{"n_mels": 40, "hop_length": 160, "depths": [3, 3, 8, 3], "expansion": 4, "residual_init": "scaled_by_depth", "shampoo_beta": 0.95, "eps": 1e-08, "ema_decay": 0.995, "batch_size": 128, "weight_decay": 0.1}
Rows from block 5 of a small self-supervised audio encoder (BEST-RQ), named by matrix and row number. Rows with one number belong to one channel. Each number is 500 + 40 x the weight over its row's rms, rounded and kept within 0 to 999. All counts start at 0. Numbers have three digits each.
After each channel's rows are labels from the 100 clips, of 14976, where the channel reaches its highest value: "strongest on" is what is common among them; "peak on" is the class under the peak. Only what is clearly more common there than usual is listed. The data: synthesized solo parts of chorales (CocoChorales). In brackets: how many of the 100, against the usual share in percent.
# convs0: expand pointwise conv (model.blocks.5.convs.0.weight, 576x144x1), inputs 0-143
# convs1: depthwise width-3 conv (model.blocks.5.convs.1.weight, 576x1x3, trained with AdamW), a 3 kernel
# convs2: project pointwise conv (model.blocks.5.convs.2.weight, 144x576x1, transposed), outputs 0-143

convs0.110:487562455515515544501492551493491468564510469492519505490450466488522465421498514478496558503472552538570532581516489544506625501464490520454454529518430525499487430517473495479518501495553572489502512477564490461543452440534518367495524618505489509452446495503507505515462417436502475476488526455464553500496524455392516468470521482532487461499530458545538452523492516532519508446501450498500414517500515484466539527514540492591465
convs1.110:501552545
convs2.110:480516545477560556491540512494387465551503554510506505497468458550411554487454465514494403446503525505493565566460516499491469529523467482485503553448521500477455529522518503500524471526491477497503465453480528489448518518487542493499421465494522481531545540572495543591449467440443561533497436453490463593533445507541550490475386490476477557510497472451485566574451500478450512514599456485532489503560537480495501506495480550538503
strongest on: note C4 (28 vs 10.5); note B3 (25 vs 9.5)
peak on: silence (61 vs 12.5)

convs0.551:473504531549520485506425495452464550504498491518492520562440462423498501434419491441498500467524515492539520399515505550510536536498512455432540461540463507428531453517501579500479439574494523560454425529489460489559404439494496451581581524498576476489488544547505486571558460501542537506527509496498494465431460472525525568470533533537501501546463436522497497457428520492515486463539503499472451496556533541488543551531512501481544
convs1.551:569501499
convs2.551:496469559487576509431471494498447509477527490511563552428599428497457517504469493600549419453532539577500535531451473471506514559507443360436541511554506479564501515530510467409468472521520470477503466494488531535500517495523533571442517532528514527523446504526535510500491515536477427503444549474501512441531494489466493422480499532496493510449425465482506513509569535412514512502467535513525506510493488526502487489458502532420548
strongest on: note A3 (29 vs 8.7); note A#3 (28 vs 10.2)
peak on: silence (97 vs 12.5)

convs0.74:555488498499559421484533474562500501485513472531460532463503478478506498532560490461517474491506482477482571431500499535497499492593498419456524589486545526496522486477575405478556525504505529456540477546566500472467501502519503509499437530497540489428481446492520461510442489502485493534487530515516579454470484616568522491472530542583548538541486536499498465540471485512424453426475507475613562539500417474485500565490482512525440
convs1.74:504448545
convs2.74:501525516533508436487476498541555457526480482522443511502468485476485449541576512451462396512500522488511562488442429531484466487544501547458505501458500465548509419516482471509500401499583507438502533522461501518544460519533508513485448521505489468514450493472436595568481505556547525471381567528547481530511503517494546405558534531504472454494577500529513570506495410542501464539440456466510507468532427504527511484468554515489505
strongest on: note F#5 (52 vs 7.4); violin (51 vs 13.7); note F5 (45 vs 8.3); note G5 (40 vs 6.3)
peak on: F#5 (32 vs 2.8); F5 (28 vs 2.9)

convs0.357:496491562470494456521536435560516475499511523513423509424419491481499575513487512477511459510471529532445495556518515510490490509517506571544516483492494409527508490505495493514537641471460504441532559510520448523486468496487418507552544499575539493507501512532487448505515494449512575490480453496459541536504541448485457519473505540600477561506620499498435510492534492547524524500503575482447518522485516553510509551426579456512425
convs1.357:543518551
convs2.357:508501511501464512520560560519440509429474500516475513449514515569489425515426524516514476488534503522475456531441501573495487442468556502521499591532487491519500441469489457458488499478492627529487558544494488493503470555497516426458464491478497545577600469467482465539518479494470566531548474449468566486471568459445546518552571493506471499507525493424494484533519486544454517485453496491489543511521508555573420447551537450586520
strongest on: note F#5 (49 vs 7.4); violin (45 vs 13.7); trumpet (33 vs 8.3)
peak on: F#5 (46 vs 2.8)

convs0.362:515530479479464423512458562496474524383442497503502485491502448482453484503485517569537502541503568508478482495534551504496444507493526466436511517576415565488514519515481485481525475524485454470485443469471509492579427510477428467511461552522487471454472553432514495573487483504547444567463477473538540473506616434491491516479511523544488494484497529491526497560504547536419392509475521468477499470532498611572524538510435492492503
convs1.362:561469489
convs2.362:530497471494512487479503462483430521434497578477503511482521458527472493462456455522526490518478521565481482483512486513432458489470469470551474416487458484472505568485463536493615545503515505571445653554455422522556527531501513490467579533529474517478486475548447511500490497520420495489532524530591396502557490564505491422464546497470519462584490529489576507465532520467482495519515531467484519475489489480564482495485452555501519
strongest on: note A3 (26 vs 8.7); note B3 (26 vs 9.5)
peak on: silence (100 vs 12.5)

convs0.289:469502452565550454512508474502510509472493524496555512488579505530538545495547510532555503523480493457505416457525497517500533396585532548500440484484515522495470543528438448523469482404557540507445467456495401524491435523487440507567496511521528491445596546474496410544525465516515559516435511479576443509453528476526548510526544469475486529543440454502534449525517550468518531464483536507524597423493517494478460476500541475497493
convs1.289:568493490
convs2.289:497513504527431435409405536514516482533561522518542516482468523584547437481499594501484478580533554519483551510430487559470509502504466489475541447512506516563535577511476512546489498531504523463525523506511425482468493436486470513575481460476497447445531470534499499522500519492492506512497414480588511624512565520540477440502498515532521529474520417472489526432501521494507515523463535459509489460486531518564562505433519555497582
strongest on: note C4 (29 vs 10.5); note C#4 (29 vs 11.8); trombone (28 vs 7.3); note F4 (26 vs 9.1)
peak on: silence (80 vs 12.5)

convs0.438:430557463498429505513486483521562514516512395473516515490544489481461453529513496441491549473500493494492492414493467571467499511494518491592520499459484505555463464508546498533501581400538584534541496445479495495432443485517477486529434498445501484544553553415500514507498476544500507540520486488500501627481500499486512476500502513518500487533463549523605473489604560480500511457466412569494406507526495530503499488523531477504465
convs1.438:543520551
convs2.438:444506480504449474505578493493510469533525469374487529558509505491559556474522510538504539405534526444435428487456504516435453467482464548411445506501434460473527441479542528479482481549424446446515527474424455503466501500493546521551470501484511492509459505535506461504514538547460557484502433508514441452505498477476564541424417488509498562470522493452522463556500479497502525553527493532551517458506518605538511501488547467432490
strongest on: note A3 (40 vs 8.7); clarinet (36 vs 9); note G#4 (27 vs 9.4)
peak on: A3 (40 vs 2.6)

convs0.320:563519539469526540415491564535530445493514455465514532515485461468508511453448515508532443523419509558566446485559486493535523512377484536558541573462565494446510466493554486493485491503480515543527493451501570507510470498433530501538454548483509542573488520554486512534519522539526473494550437525586522513462461497495490487578489562490502368501472566482424513471497471434491467473529472476554545515475546471506518508495434505491445
convs1.320:441510535
convs2.320:489503523488483537488478511500527517486500510545495507507486479496469580513554476552496476591551474489472493480546474502519448521458425472606516567447552500530558600438400435536555483576480562493581540385438465462478444476443495493435508506502506495497504488534516440445504529501476508535464567456531485477447514514477499539525398470499500448508447447474464501527530475542519458494492548438483467508465457547476499508485533552514464
strongest on: note E5 (49 vs 8); violin (37 vs 13.7)
peak on: E5 (49 vs 2.8)

convs0.267:483496492496469489548543509522541534553520452534490531515556482472579565467446484551548520529472498470397533473534542520472552561463474497487520472498483495480545543557516465512559483470484496499524439512535554503499535526518561458532516500419502478589523444494500626537473558491460592440487501532541515493520521528542490576503483629556492519513511486496512535534589475513528508579514468520478515438500492538497533533537467512599520
convs1.267:556506541
convs2.267:542518516581508420470450484567487481501486501471469481438421532572503483566512544418495464469462466493550391539539465504472518471491490502502498566528491496463515575477501497474487536512494457481485557499465478531476571518398521507542501571555500459483468539533500509470459458543513481591464509520484568487492503578534516538545451508433465507544490532522519484425544511450406581548522480497413499472466493504524474465501500572523527
strongest on: violin (70 vs 13.7); note G5 (44 vs 6.3); note F5 (25 vs 8.3); note D#5 (25 vs 9.2)
peak on: G5 (40 vs 2.4)

convs0.151:537479501540486501462449458552474469526514494487465545483527512545502439500497586500458527454542544420514503467535500428464494506441537456493548410491468498499575521477496508459478554482558447501513523528495488502558388546506549499501512544458480459499533483558411481506499501477559524408506530485435486438533543494566490484529538463509496466457513564659498483450543545451525483454548479518531528542525502525445525500516488554485446
convs1.151:486470561
convs2.151:520489472506435503503495475456463569599508530519537495485544499517490516485513491464497484559553495483486495527425476535454529488541527504473385474484541497499592468561470532557513495542507452546441528434503413502511605510458500473527495494455541571443473436576532525437555422493459526527489481519532468484496466511511457463521479517501458448510441507547483448502535544499498515519474458537461532519425469553553522513511420613525507
strongest on: note E5 (32 vs 8); note F5 (31 vs 8.3)
peak on: E5 (29 vs 2.8); F5 (25 vs 2.9)

convs0.400:502556479541485481501518545468533492468490518411499490506444542490541469583533529524445522525488510515487494488446520505448431470505535487488504500437536480569523491513452481444483539507551443407484496503497500534627453462417450503499481517434538480432534504514501594480461505451507440516526450513503526483449541476496539452517437566499523498600531495490531417501525583495516476497459470424437510458504547498494608476456500509535500
convs1.400:568504488
convs2.400:453518506476473482425478498496540543495570485502476505464470481545482443509538606482509486523505487541434443447470458499568490431463454488493537608434450564498502498473463552504461542570507482599441546533466490481524529553535475533475484595530521545569461497537468497495506467466472477541502450469460493504406525558412471604472474521498543511507479504518520506508509430497554484515507578441526471528532480511514515511456556481491477
strongest on: note C4 (57 vs 10.5); cello (52 vs 9.9); note C#4 (40 vs 11.8); note B3 (38 vs 9.5)
peak on: C4 (34 vs 3)

convs0.471:514493505557427505503538517470505502533574534483542543550546484531478427504488573460516468552462498565505483523495547427500462572494532393521507495549532526460550508466485475567522569467547438541599547459512457493511521495419491511458504503466500526499447447510562501473485580489433524469428489479486493511517515474550475477500559552448582544500476504516514476452490494460493504538546507511421405504489503578412488453543493512509508
convs1.471:464510442
convs2.471:478438500500419540516444521553508486518475484538555469562501489484545484511517541576488476517480504441508470485579511546490492538477497591471473493468499583501460460457419487472476471468447503530603373508501480562475511468462521508457502476463498496502543474437555496500453499475496494488491530530518547429550551495505410560469506452525478539499501545501430530486464423524507449484479433520422521479509518538466497524595570568480501
strongest on: note A3 (44 vs 8.7); bassoon (43 vs 8.4)
peak on: A3 (36 vs 2.6)

convs0.392:534554480561540449478426529455482487516462489483501493493496437497542399508524509487491484468593484495542549523579461515480536508415518568530568545445523498503452497520406475503427501499524516432591488497481514526547502495557434532429490423537550524496363426505485470483487479560455483509494508522517545484487542391480474458544504504512523543520503496498493449532476478500494451515434491521449517562512450504494538478537510504485495
convs1.392:482496567
convs2.392:523502518550529524537567521495518497489474501527496503474468515559507445522518491472516440491528454503504503511593579557497482499504494476484583453539520498499522507554409444537571530537473491502437519530537532542463478493539447513488498454482464433453424446489530571485516490476495553450451541495435451458493334540551478482558543514461546494417576473507475567494494499530522507504439537535470490514506496470491470506503508570491596
strongest on: cello (48 vs 9.9); note C4 (43 vs 10.5); note B3 (38 vs 9.5); note A3 (36 vs 8.7)
peak on: B3 (29 vs 2.8); C4 (29 vs 3)

convs0.370:555535498488517553497531443510498522523509546502444536513481403455591452610440498487502495491521524509544509614462480447550489469523467570483486486525446483534583472497528426449492513538497484524453525500452504567480495479471510521520486572486548446515508540454557500459466569506447513446504485501490525416508537365481490502456507504506469555499497434522474438481568507499506454509515506536558484481457526541480475530460468501561437
convs1.370:553505545
convs2.370:542500520572502498482444498533450506512549464445445528452449401581531511474474512473481474453524432496532451537455462467526492439487595522546460477483497520498544484485512456531460537455507500496533542494507476555572477508577497494408465581495547496514534525519512422471489487462487548503489475447410525488594565461519552579526500538458499499507521476500554526489492441447499559501519439546476509448542496465477447548437560501479455
strongest on: note F#5 (67 vs 7.4); violin (58 vs 13.7); note E5 (41 vs 8); note F5 (41 vs 8.3)
peak on: F#5 (58 vs 2.8); F5 (25 vs 2.9)

convs0.561:559513500465533523495508564462527507454521528509549455523440491495487468488507510490495475435447461593523576500445523506474497554379488503555479510463483400526461478518494518595439492450550534525415441563488536486450433457403576506523509518497533465404543502504479497529478501546542494525458463482429537456508496535512507524500466485501477477457502567477555473468493527512432503484530481502622505507489500506531456465501500504434499
convs1.561:569493496
convs2.561:532493495514474545567526515487517475486460485493447505485489542494461480540501546514444465533454515468560548511564527459520548444555458501588506569497460470458470434553484518520456503478527451467498445443471534547543500434535533528420541462414498507490544435454510445438533494563406418555488531468495528441539472499425508567510567518553470503483537545464544553534554499492484408420521521509511485527516486522440483504528495506523542
strongest on: note E5 (42 vs 8); note D5 (28 vs 8.2)
peak on: silence (42 vs 12.5); E5 (38 vs 2.8)

convs0.331:501544547568471496517455502513501497489581485522488462477498456498545520532502503492498544470524440450535499488437501529501503523557560443495389437511560519424468481483573522485482476501551482456473496469578455529492562549531599430510469514561516461497506485517452509563570486535477459546478494502494552519470518418509537525520497569509494487563551494412557509522573510444453440530495466551516490503410531484509456514556531587526498
convs1.331:564497473
convs2.331:473516447462481500543486503482474562494525567553480517484582579550419551567486500478446514492513486606525461489360603515499480499465488455504503466500493514480510502515516494464464534529462529538536412473517457475513529488504549585456495511549507491487467543574501521484457561549472559496514560494507482501434501523487511491499491495479458494471504463548477477434453510560587499578444474545534521518599506501501514491460509475548442
strongest on: violin (59 vs 13.7); note D#5 (54 vs 9.2); note C#5 (48 vs 10)
peak on: silence (30 vs 12.5); D#5 (26 vs 3.3)

convs0.354:452516527489481491487524460500473527524543548464495504458542499485455576500517479456520465498492515483476467551457499499513515420524540523472442501593483478501465500532475538508479500430488497495570466433512500542509518429536403528591506446524461462456486454493501516464503473500552475528515395528616510482499440544491492457531506489475537502506460509511535553543593492510528494478555517372471514489560534483515507568559444445542404
convs1.354:552461525
convs2.354:498498530551533499529504518503549400445476584462518466548473522410537515511514479443531506551552462504527557450572533446483511456498492485460552499454590602503520496500512496510464477459490501458557518556514459518552513506510459453592512434523536601505530572470517511490507516529549450492505463483509498575526440506480508486473512473573514519505459537519460501487583513523531499446492521552470501547438541510463512602529544464432471
strongest on: note A3 (39 vs 8.7); tuba (37 vs 8.2); note G#3 (32 vs 7.9); note F#3 (30 vs 4.9)
peak on: silence (100 vs 12.5)