Weights of a small self-supervised audio encoder (BEST-RQ).
Model: 7.4M parameters, log mel input, arch mobilenet_v2, depths [3, 3, 8, 3], widths [96, 144, 216, 320].
Training: soap at rate 0.003, 10000 steps, batches of 128.
Data: trained on synthesized solo parts of chorales (CocoChorales), 39062 training examples, 32.8 epochs.
Rows from block 11, named by matrix and row number. Rows with one number belong to one channel. Each number is 128 + 32 x the weight over its row's rms, rounded and kept within 0 to 255. All counts start at 0. Numbers have three digits each. After the name is the row's rms in percent of the matrix's.
# convs0: expand pointwise conv (model.blocks.11.convs.0.weight, 864x216x1), inputs 0-215
# convs1: depthwise width-3 conv (model.blocks.11.convs.1.weight, 864x1x3, trained with AdamW), a 3 kernel
# convs2: project pointwise conv (model.blocks.11.convs.2.weight, 216x864x1, transposed), outputs 0-215
convs0.288 116:142101099134190172085117141169106152135113081139101193100155127167083154205079125125166138093136169141135135113101107116109163142090129094077189141191127103181114141128132143072132097099111131103128093143160062172142090130084133182144165131152109116100147137148097196182119106135127150072115186158101061132099123160154144141073165087108145120046139123081168134095129104155100138126126112134125128141131048122090170118145109123141143104111168144162164188096150139076066218132126116149152124092135050144104124146135205106123062169124117185129142094073148105117140153148151149146094151133120076152157153108154124134114186145099134077088126078102127133
convs1.288 085:176105113
convs2.288 107:158122131124107158114094116123136105122092106150139118146106107128082171202125150153104197101136150117123126151102134087143160141103140113131071124141149178162109100123147153130105119147112113120131132106157100131162067054085163120163094070123106142129161169130079144110178091129136194145145165112210151081087125116144155078152098184057132142119114166075135135126143146123142117071145146110144210115177136122126198125151140096154121139132151079166212125100151197131118132021102162107125085095210087147124128132098144138151100130116105123124142126125136152133179131138143100200097101136118133109139124105133148181102208187106145212075168143084109085
convs0.289 112:163126130156079111089126135201147151097095143167136124114157047173130141108175171127091040150122102150118128083135129112094168085135177149116117159121133133144134171116121147109147141107129115132112074103115135055125127093144117096116109126120140142123106123111099080128114111110121159167090112144093153143115104115075122075132130099142121104144159139139163125127113143165167109128179098080093143070190085173067152028154096110173216136127180100132166098135130173088118145114115141167165114127118153128182125116181118170104158145151152099102118048115089081093127126125141094108141206175051131155062148055127140085143103169101079092199139141152116164
convs1.289 082:157081130
convs2.289 107:171130110140037127120098139156134102151089121072192137133174091192170121069152101151098054109171161155090163140123144098081142090134118185130082160136136098137174072134150155096122123106164159162143158147122052064119144120194109139169127151128111066061097126078063130091149121175119116156102145122107118207104104127128151083168126111151144146120159149151152113111151113204181111193151096124065216094162166082139119102119134100126159095121095101165144115149112143069106134140121135074133096123109165171165154126169157156092131133229121101124103097122136116143129145119110093147151187138105134140081139086122169117150147122140112108136106128132123151
convs0.290 085:134148159144152159148169100187092111103149149165157141196111133104156116086174103135075094109143127144126155111140116143139126084101119101156106131138105134155138153154111131064090163110151136131099073111098157174153134084133129145145102144095129129161095139211056105167125114193161110174084087099145066095143163096162138172126084124112127152130132145117117100126126098122084141127140151104089106121127124174147099103123084150138156107129178156108099045096130143128126099139110130111157123055166131075162112137082178133064168115149117135104128128151131060145104077049167172136089142088132122090127153120021130077166204076096130173217094076170140120
convs1.290 086:088156102
convs2.290 100:129120122079205124134117129131130126168145068132128143105157132065134082096103124076138124172098071132120117190170084136063134156107136171108126135115152154154104093146110128180126090117098141122077169134128104134074145172110149112144167084128115111135168102128113094130105094183099109089165179145140122134113129151056145103163112159102172151093131146078115137129216167091162114069081177112154172175103132082118185158179167097106116062095134056159125148156147089099135123086165087197135181112062104142117126126095077142132114112134104136139109045141139142140171127158115133148220120136139097103092109144150077170093148142194132154135162153156161117
convs0.291 089:167153110108139171102128163109148189122127122176112129096171093116147208127139161131126128154141125141119119144107136181098123160106124124144106104098122136106132167145216131104107084131148087183148108116151209139167119132093113106123132131139128117166134088090088110135170096149169185148142155151154120114085091192044200060144121107131142131098110099142126122072100140111185103189126083073181138166118044071074116123146159122110116106146080135071161121105111073167094114098091173117127116139164132151158118139126093076129149141119164155115121114185118165104116109203070142122133126102231105092125072104134109077082134079158120102104095125084119135
convs1.291 120:183120133
convs2.291 095:092138138157167124153136105197151146129149190074099081159156141125152088143160158054175171073169169161125106167144059107078166153144140144139090142124129113151132113081141080154141134149116126148161077116153109133069159125116192131128233148101108099128179210108119147125144089161100113171155150181185130135088157162116134142158137064051124120102163122160162119078133095170152110087130144175101091114147123177153163117099137158187072182060123117134128122092117120180128146112079104143131149125074062112090121168129157145135110089123145156127138094138096172137102159138131177119122110156162165175118114118089144161113163115152125117174131175072115098
convs0.292 103:159116121204155132111110135115071122106168134079130148125154141145080152094157152152104138079096130144067115144124160232133136096122118214110099118130085093119073154124171047191054153167112147084072113111094129147104130172125138113137126156064101107072123120169123163162162113083149101136157105165108105139045080117143126148106129165183155152134132175139126101118134181117105128098130118160129101123132124081104096131131154129115096120117078095115133162180121112152121147032142094129100155079164116146165133115180086129140124118107157103152078132111178151118096100169125117093153129166162169177100140112109116121135203109153163217104148099085079128
convs1.292 079:142180115
convs2.292 116:103097111155164130105143163152068128098102098121118079121115114087109102090113112166077142082136155132074111134103171119126129135121130159132120089126077019126091146148186086193106135124076103213106109102092090129139150133142155145077109140147109103092101145134129120126176120115163101108133139149191164137033096123133124086106104190156119112140112082163143129105125115175107092133114127164155118137161114133108129155168097144109034068097112106094152159138075116159107093059138131115079196120138140157124138137166099095199090082092113143103088120090196091164114173089136073124136152177114138103142129141087162067094191112160167143086108097130114149
convs0.293 104:129149107120112063092123109194122193128112112155122076150121109166149113141149154141125115157142136083109126153111148109113094124180125196121117139126078091109191127121145073060141178137032131130125149175130138123159148142169122139132101143136116140115130193109136128128168113178200137119117130132104139100104091128153088127155132148127153140118116137135124171091124093093101108073072170127132153104143171123077125117179174126133137148145139090176080142132066152197137150143141117108142184131112155109128067086129132144136089127164214153159098150103166090067144108150140096107141149117136137148192085127130104077091145116146029228088144155017132121
convs1.293 106:178151138
convs2.293 093:097148145102144142106122153160127114126106094153150171104121177119094141150155124163144127119078038132121147131137164109131109148161130123088175160093134089120175124111138129123154098136079135093147104179130159096078125127173215111155087181133084150177144128148133122134151135112179105166073059167125093148115109131146159105142098189106162139132106103139231137068128131132149069192116158087097204096123123157124128042181127118155154121140191107141098125158138111135156123153114132120125207129110131100133133081142138130188040069132185137128144131133123088116126080110095089128117100152160082088196178119139132075073198131145133138098139128144088163
convs0.294 097:112138122119160129112147166175112151165107106148067124098146107121092110116127170081109171163237176117116058087143188160160161088129151136046135126112096143128123083120121167097139166137083117160088122124063136137147121129131103130145099189114104177113141139109134087140138155119096098171130076178153096084124079128130158169088154126148099103111128159054167092133131095116151141068107161074144130114086121168024103141127146100186084147110167068094156167134090182113126139150126141096123151160119101104137140131126057178162133178254137169161136127126121116132107167112144152098158182097095175130152117139131110112084135104133115142124107117095144140
convs1.294 137:073137128
convs2.294 088:097125143111122168094096137113150145165164163130086156112145145114157128170096098167134133158071081046193121136144156109176128116084053087075121109134179132172082108211126123117116155129082139178138135118154102112169150144128120112169108119119155053070122158129138172102130160143136154080134171105078106089073099143128105095114095159106151121190125120156166119145127148138134109108118130157074152169149143099183109131170127127133150126185121189124144127094153145150054097139116121194120127153093090147126145212114059129098132104152129107110143146176092064082085146134097159106134074141113210114138072155059103142181098052160147140115132118123149123
convs0.295 094:085111069148158170176114130094101128119183089227146136122141148130095123094119115142165124148121108129141209161158090111207119114157077144112130124105128146134060151135175105115060185163081106156127130185154147150098098165130155139213116128104095192150166117147137129089058100100047126180166168129146085155147094097136115128127090116108102132135104124128198160133130139133111133101099107133099164145089106093143172133170114123116149129153119111120116152151163143134057119134132139157123082125126107127145205136213132146113164152138138097139106153159073104202072159154158116103117124124134146156120172180133157158148135086174102155211160093171145112
convs1.295 087:106115177
convs2.295 099:127146114119149121153132129128082131207176049142134167112105135118107136149202118109109145111124120067161162097084121109119058050066118120167170106063155119167127132102154124142130173132142131177157131107127110090100104138140052167049137135140097091124185114129115151074100145125158090096112150114159154136118176175165136107104149126113102094137128104115137092144088131119098143191107152089130182083120104121136128132092081157080167194109117150198100108093129132140122178050148130152116181118115095110129166179188156098128087149111096112139116080151141046150151176168132084077141090124151115146130115184155186182122110140120131130125097108134137208
convs0.296 108:189150099145131118093152138101159114143181137136114057136157168147070156104122058136175098146106141155125159176157151107072138099148057180128151053157150115085083125079150135124100093134156162131131067187103139088209169133116127134219132126169140119144124147129179147149100123063093213119147161099097167140125072134135137162113075139122142104167141141148132141153110191120207080141104124097161135158125155101117129082124219122112185130157087123124124191153085103102125088096126133142145109108145130127141054071129125125128095105087148122137154126062174132080106156119132185108141116057116116114122160122133130117092147132129164129100125107091116169
convs1.296 074:169104099
convs2.296 106:168092127140122201126135159103120163124189151098103138115108175142104116144111157092169095126069083108153109208189193148175129111171112116144192138107186145005097096130172134111133127165106114117076094102152170168140150083138115062117118151080121102166112138202072171151123160088105165120085126121169132164122125153095100124066113152111183108131149126128122118124131170136108136138112135070153045140135207120132087115156114125120144187125120131112132138139133079173121126082168119102108140158154143128118068122117122105125161161145173131095157173150123075128164175082137115142116145057130105128118134157127077089117130075105126128151103104122184199
convs0.297 088:148096132159104148107094052135154122126126079110053107117131117128130164084076097146123109127140125172123065166165137194194080128128181134184114096090144156199063133158153129144084129141129119150147145197093155141072140125139121108158155129162152125119142190186122134125140125095077136130154111101104149134059104116124113108126075179107143130078140185130186026103186138123118091136161099150151127095110127127141119115161113114088087134138105141070183107128180168050129133099109130137147184127130139132122154180168139132142137149130145167156140127060180151164141132108094139125102168229133156165146112136135128106051173079125155165153104134142140099
convs1.297 085:169165135
convs2.297 077:094146139154133186116122192142112130145125050121105151160117164125100139078140160124079167100076076149115150175151134112153163082118100122128129093207088109139072122190111111076041122089166178060106121143027145142115151111114146117130144100125111139136148154160101136126134160165124113130180107129128136046050154137161140147140116172098134089151172120130206093145148132091117135131133150147154127156136107125133148130143099102151086123124136099046138128099128001082111186118126132083110140142118122112127145175123136156072086092134180177163095170127133107183109130181145139116129140147120174115091120135067163136152120091170151157101120145170117123
convs0.298 087:162141142144138113186140153164141109059121126159161151125148100081133168136118143095086126145128115142133126130146127124112141129070145130085128185130064129117120159140127154140117163111129120177126134165055121112088044157202158124117142082096207123134125127134102139117110087128119134117120143145112152174157128116132172132147198114148117163094059143171122013120131127167129114170094090145096126078090106112175125153138105146103139099104073119134076152113174123178106118215053116130161123088084151078179137118116155157088093125135151137146113109143108137087115179160179071099134116127160059085107112172100096118076194105050058146115136161123131158
convs1.298 130:117123074
convs2.298 084:163140137155100028146139138128088166182157141135063097113059121135101126136173148148146168091144087070147156185174128135164202114199119105123132111103139167124137141139188195130079128159103133069123063109189152066147115191135178136109064111147148091149091140151125132152137131148106141110171124105146099120138094114142139131179119121092122130187151127165086154114161112109059096115070173110123097155105147171142102066137133142131138054087152156127114142119105122124091074142124157054202119093112130133129116141078130118121125059128146176121125150161147154128105131094121126107150107177082070183119068122075110089154112096093099147154107122116123143
convs0.299 097:154145201101055114129127124137169108146120044172129097125179143106152119143103071085136142149142108129092103147096122133177112185159176116137099149115138099127134189164122190076142150110134116124133131120152097105147119178171201126192141078167182101089202108171107150092114141172075141148121130117141131183114118126160162171114115165053145093096123114103144151151100119175169091186132153086129133142114110125131104110141161136137113147108144090096109101147153111200085184095143174158181140134171137086095133157158134134143143132187185103143163130124182194159109064133171139088133126117056135107096132081153157129140187125153178177131180089109128097
convs1.299 142:136074138
convs2.299 100:106135140137137156098132077143178077120154092069158147146205117184199135120082085128118089115135113164144110170134139148167136131192158152124144091173115105095150140193097156104147141187102079141109139137112104126123211083159174166130154030161125162140170146151122145093115044118143102175134146143201136133073136146110122167154133166015147125134143128094114114125100126172136125107133128109196114138116162102120040132139160163086103160101110058135110110115095120133138163071117131102134109112116148129088201112133125130136136077142127114133165090055124178136152119113135127151130087109136125151124197144126126111098093124112099067138170131093112088
convs0.300 093:076104047129145124140072153121158091192102148115138137076113209147130132136130096086075137123089098143167122106165124130132131122136175161099160131129094103136162130172117145148126173181099103151123071152066143128163114110135138083157128127145094128148068133141197049125138091056155083074086132128141129128110153092106126161190127112150086140081125135106106130190118111144126141139097208159108131093086157155144123091162139123080142104164173086144129107130151162133141120103116165120106215137128085079123138088094036151117119105157158104128144075170136116084126121147191091114132138153137076021166129131140097157130081125131151165126165124140178170
convs1.300 067:169112094
convs2.300 091:109124090121115154081074149093137203133192138106128158079124196163092125158146142166150119158075114137181119088129122130124133117109082108160168072071114132061112167112073144172162179105140149112141134126127129122163195123127205114100152119146140044143122134150126101072138142145132148111157097104171143141096168093158133106184128126017109166071153183157137100122127117139142195128154143086091163046204107151141103113165131121152100072128166125161130142159096119109151104118156083127089157162121100073135089088079099112140111121178128111138184188147129137151176142176180127145125130161133115069134145161145143133166093143141153091152108158104143133
convs0.301 113:083130135076144153127124092138129139119088183100185128156121093152172158119155117107131066112072161173137137132165178168166135101128138086095164131128128134114107144118119053064070171121098132127162153115170134151105137116119133125091107109101078134125182090105088073132123052121130188138147130108127104071126162207121087119087177119085132116155130095061130111127160122128119122150145146128114114146117105142106119162117064089139112185092175164132171114174143137132057126148140144129130137068064128150146120083093098165111143163184128145145092113133127093093002106157141140135071141119164070168179117163115062144114120097088090141182099082111128082
convs1.301 089:122098174
convs2.301 097:106136182100131120138092115105171129133069160123153095129183113148159153114129108110182081154080164146166124153158178191130122054055085114120103191133145122118145105093134059091105163082045157182129186110109140130101165137069135116079114162151084125140149112046099097131119121054129093126090162126135103113119176125099175176119180098065132124118104167106137162157133094058124118091118172130145100126123160119161148154064122144107034142095122144138096083146113127168046092076148119133122136101093148130152129117130100133171120139157130129074097120142132148081109148074124093117136140110110125143166074081095144139097073085096124113155131085112127093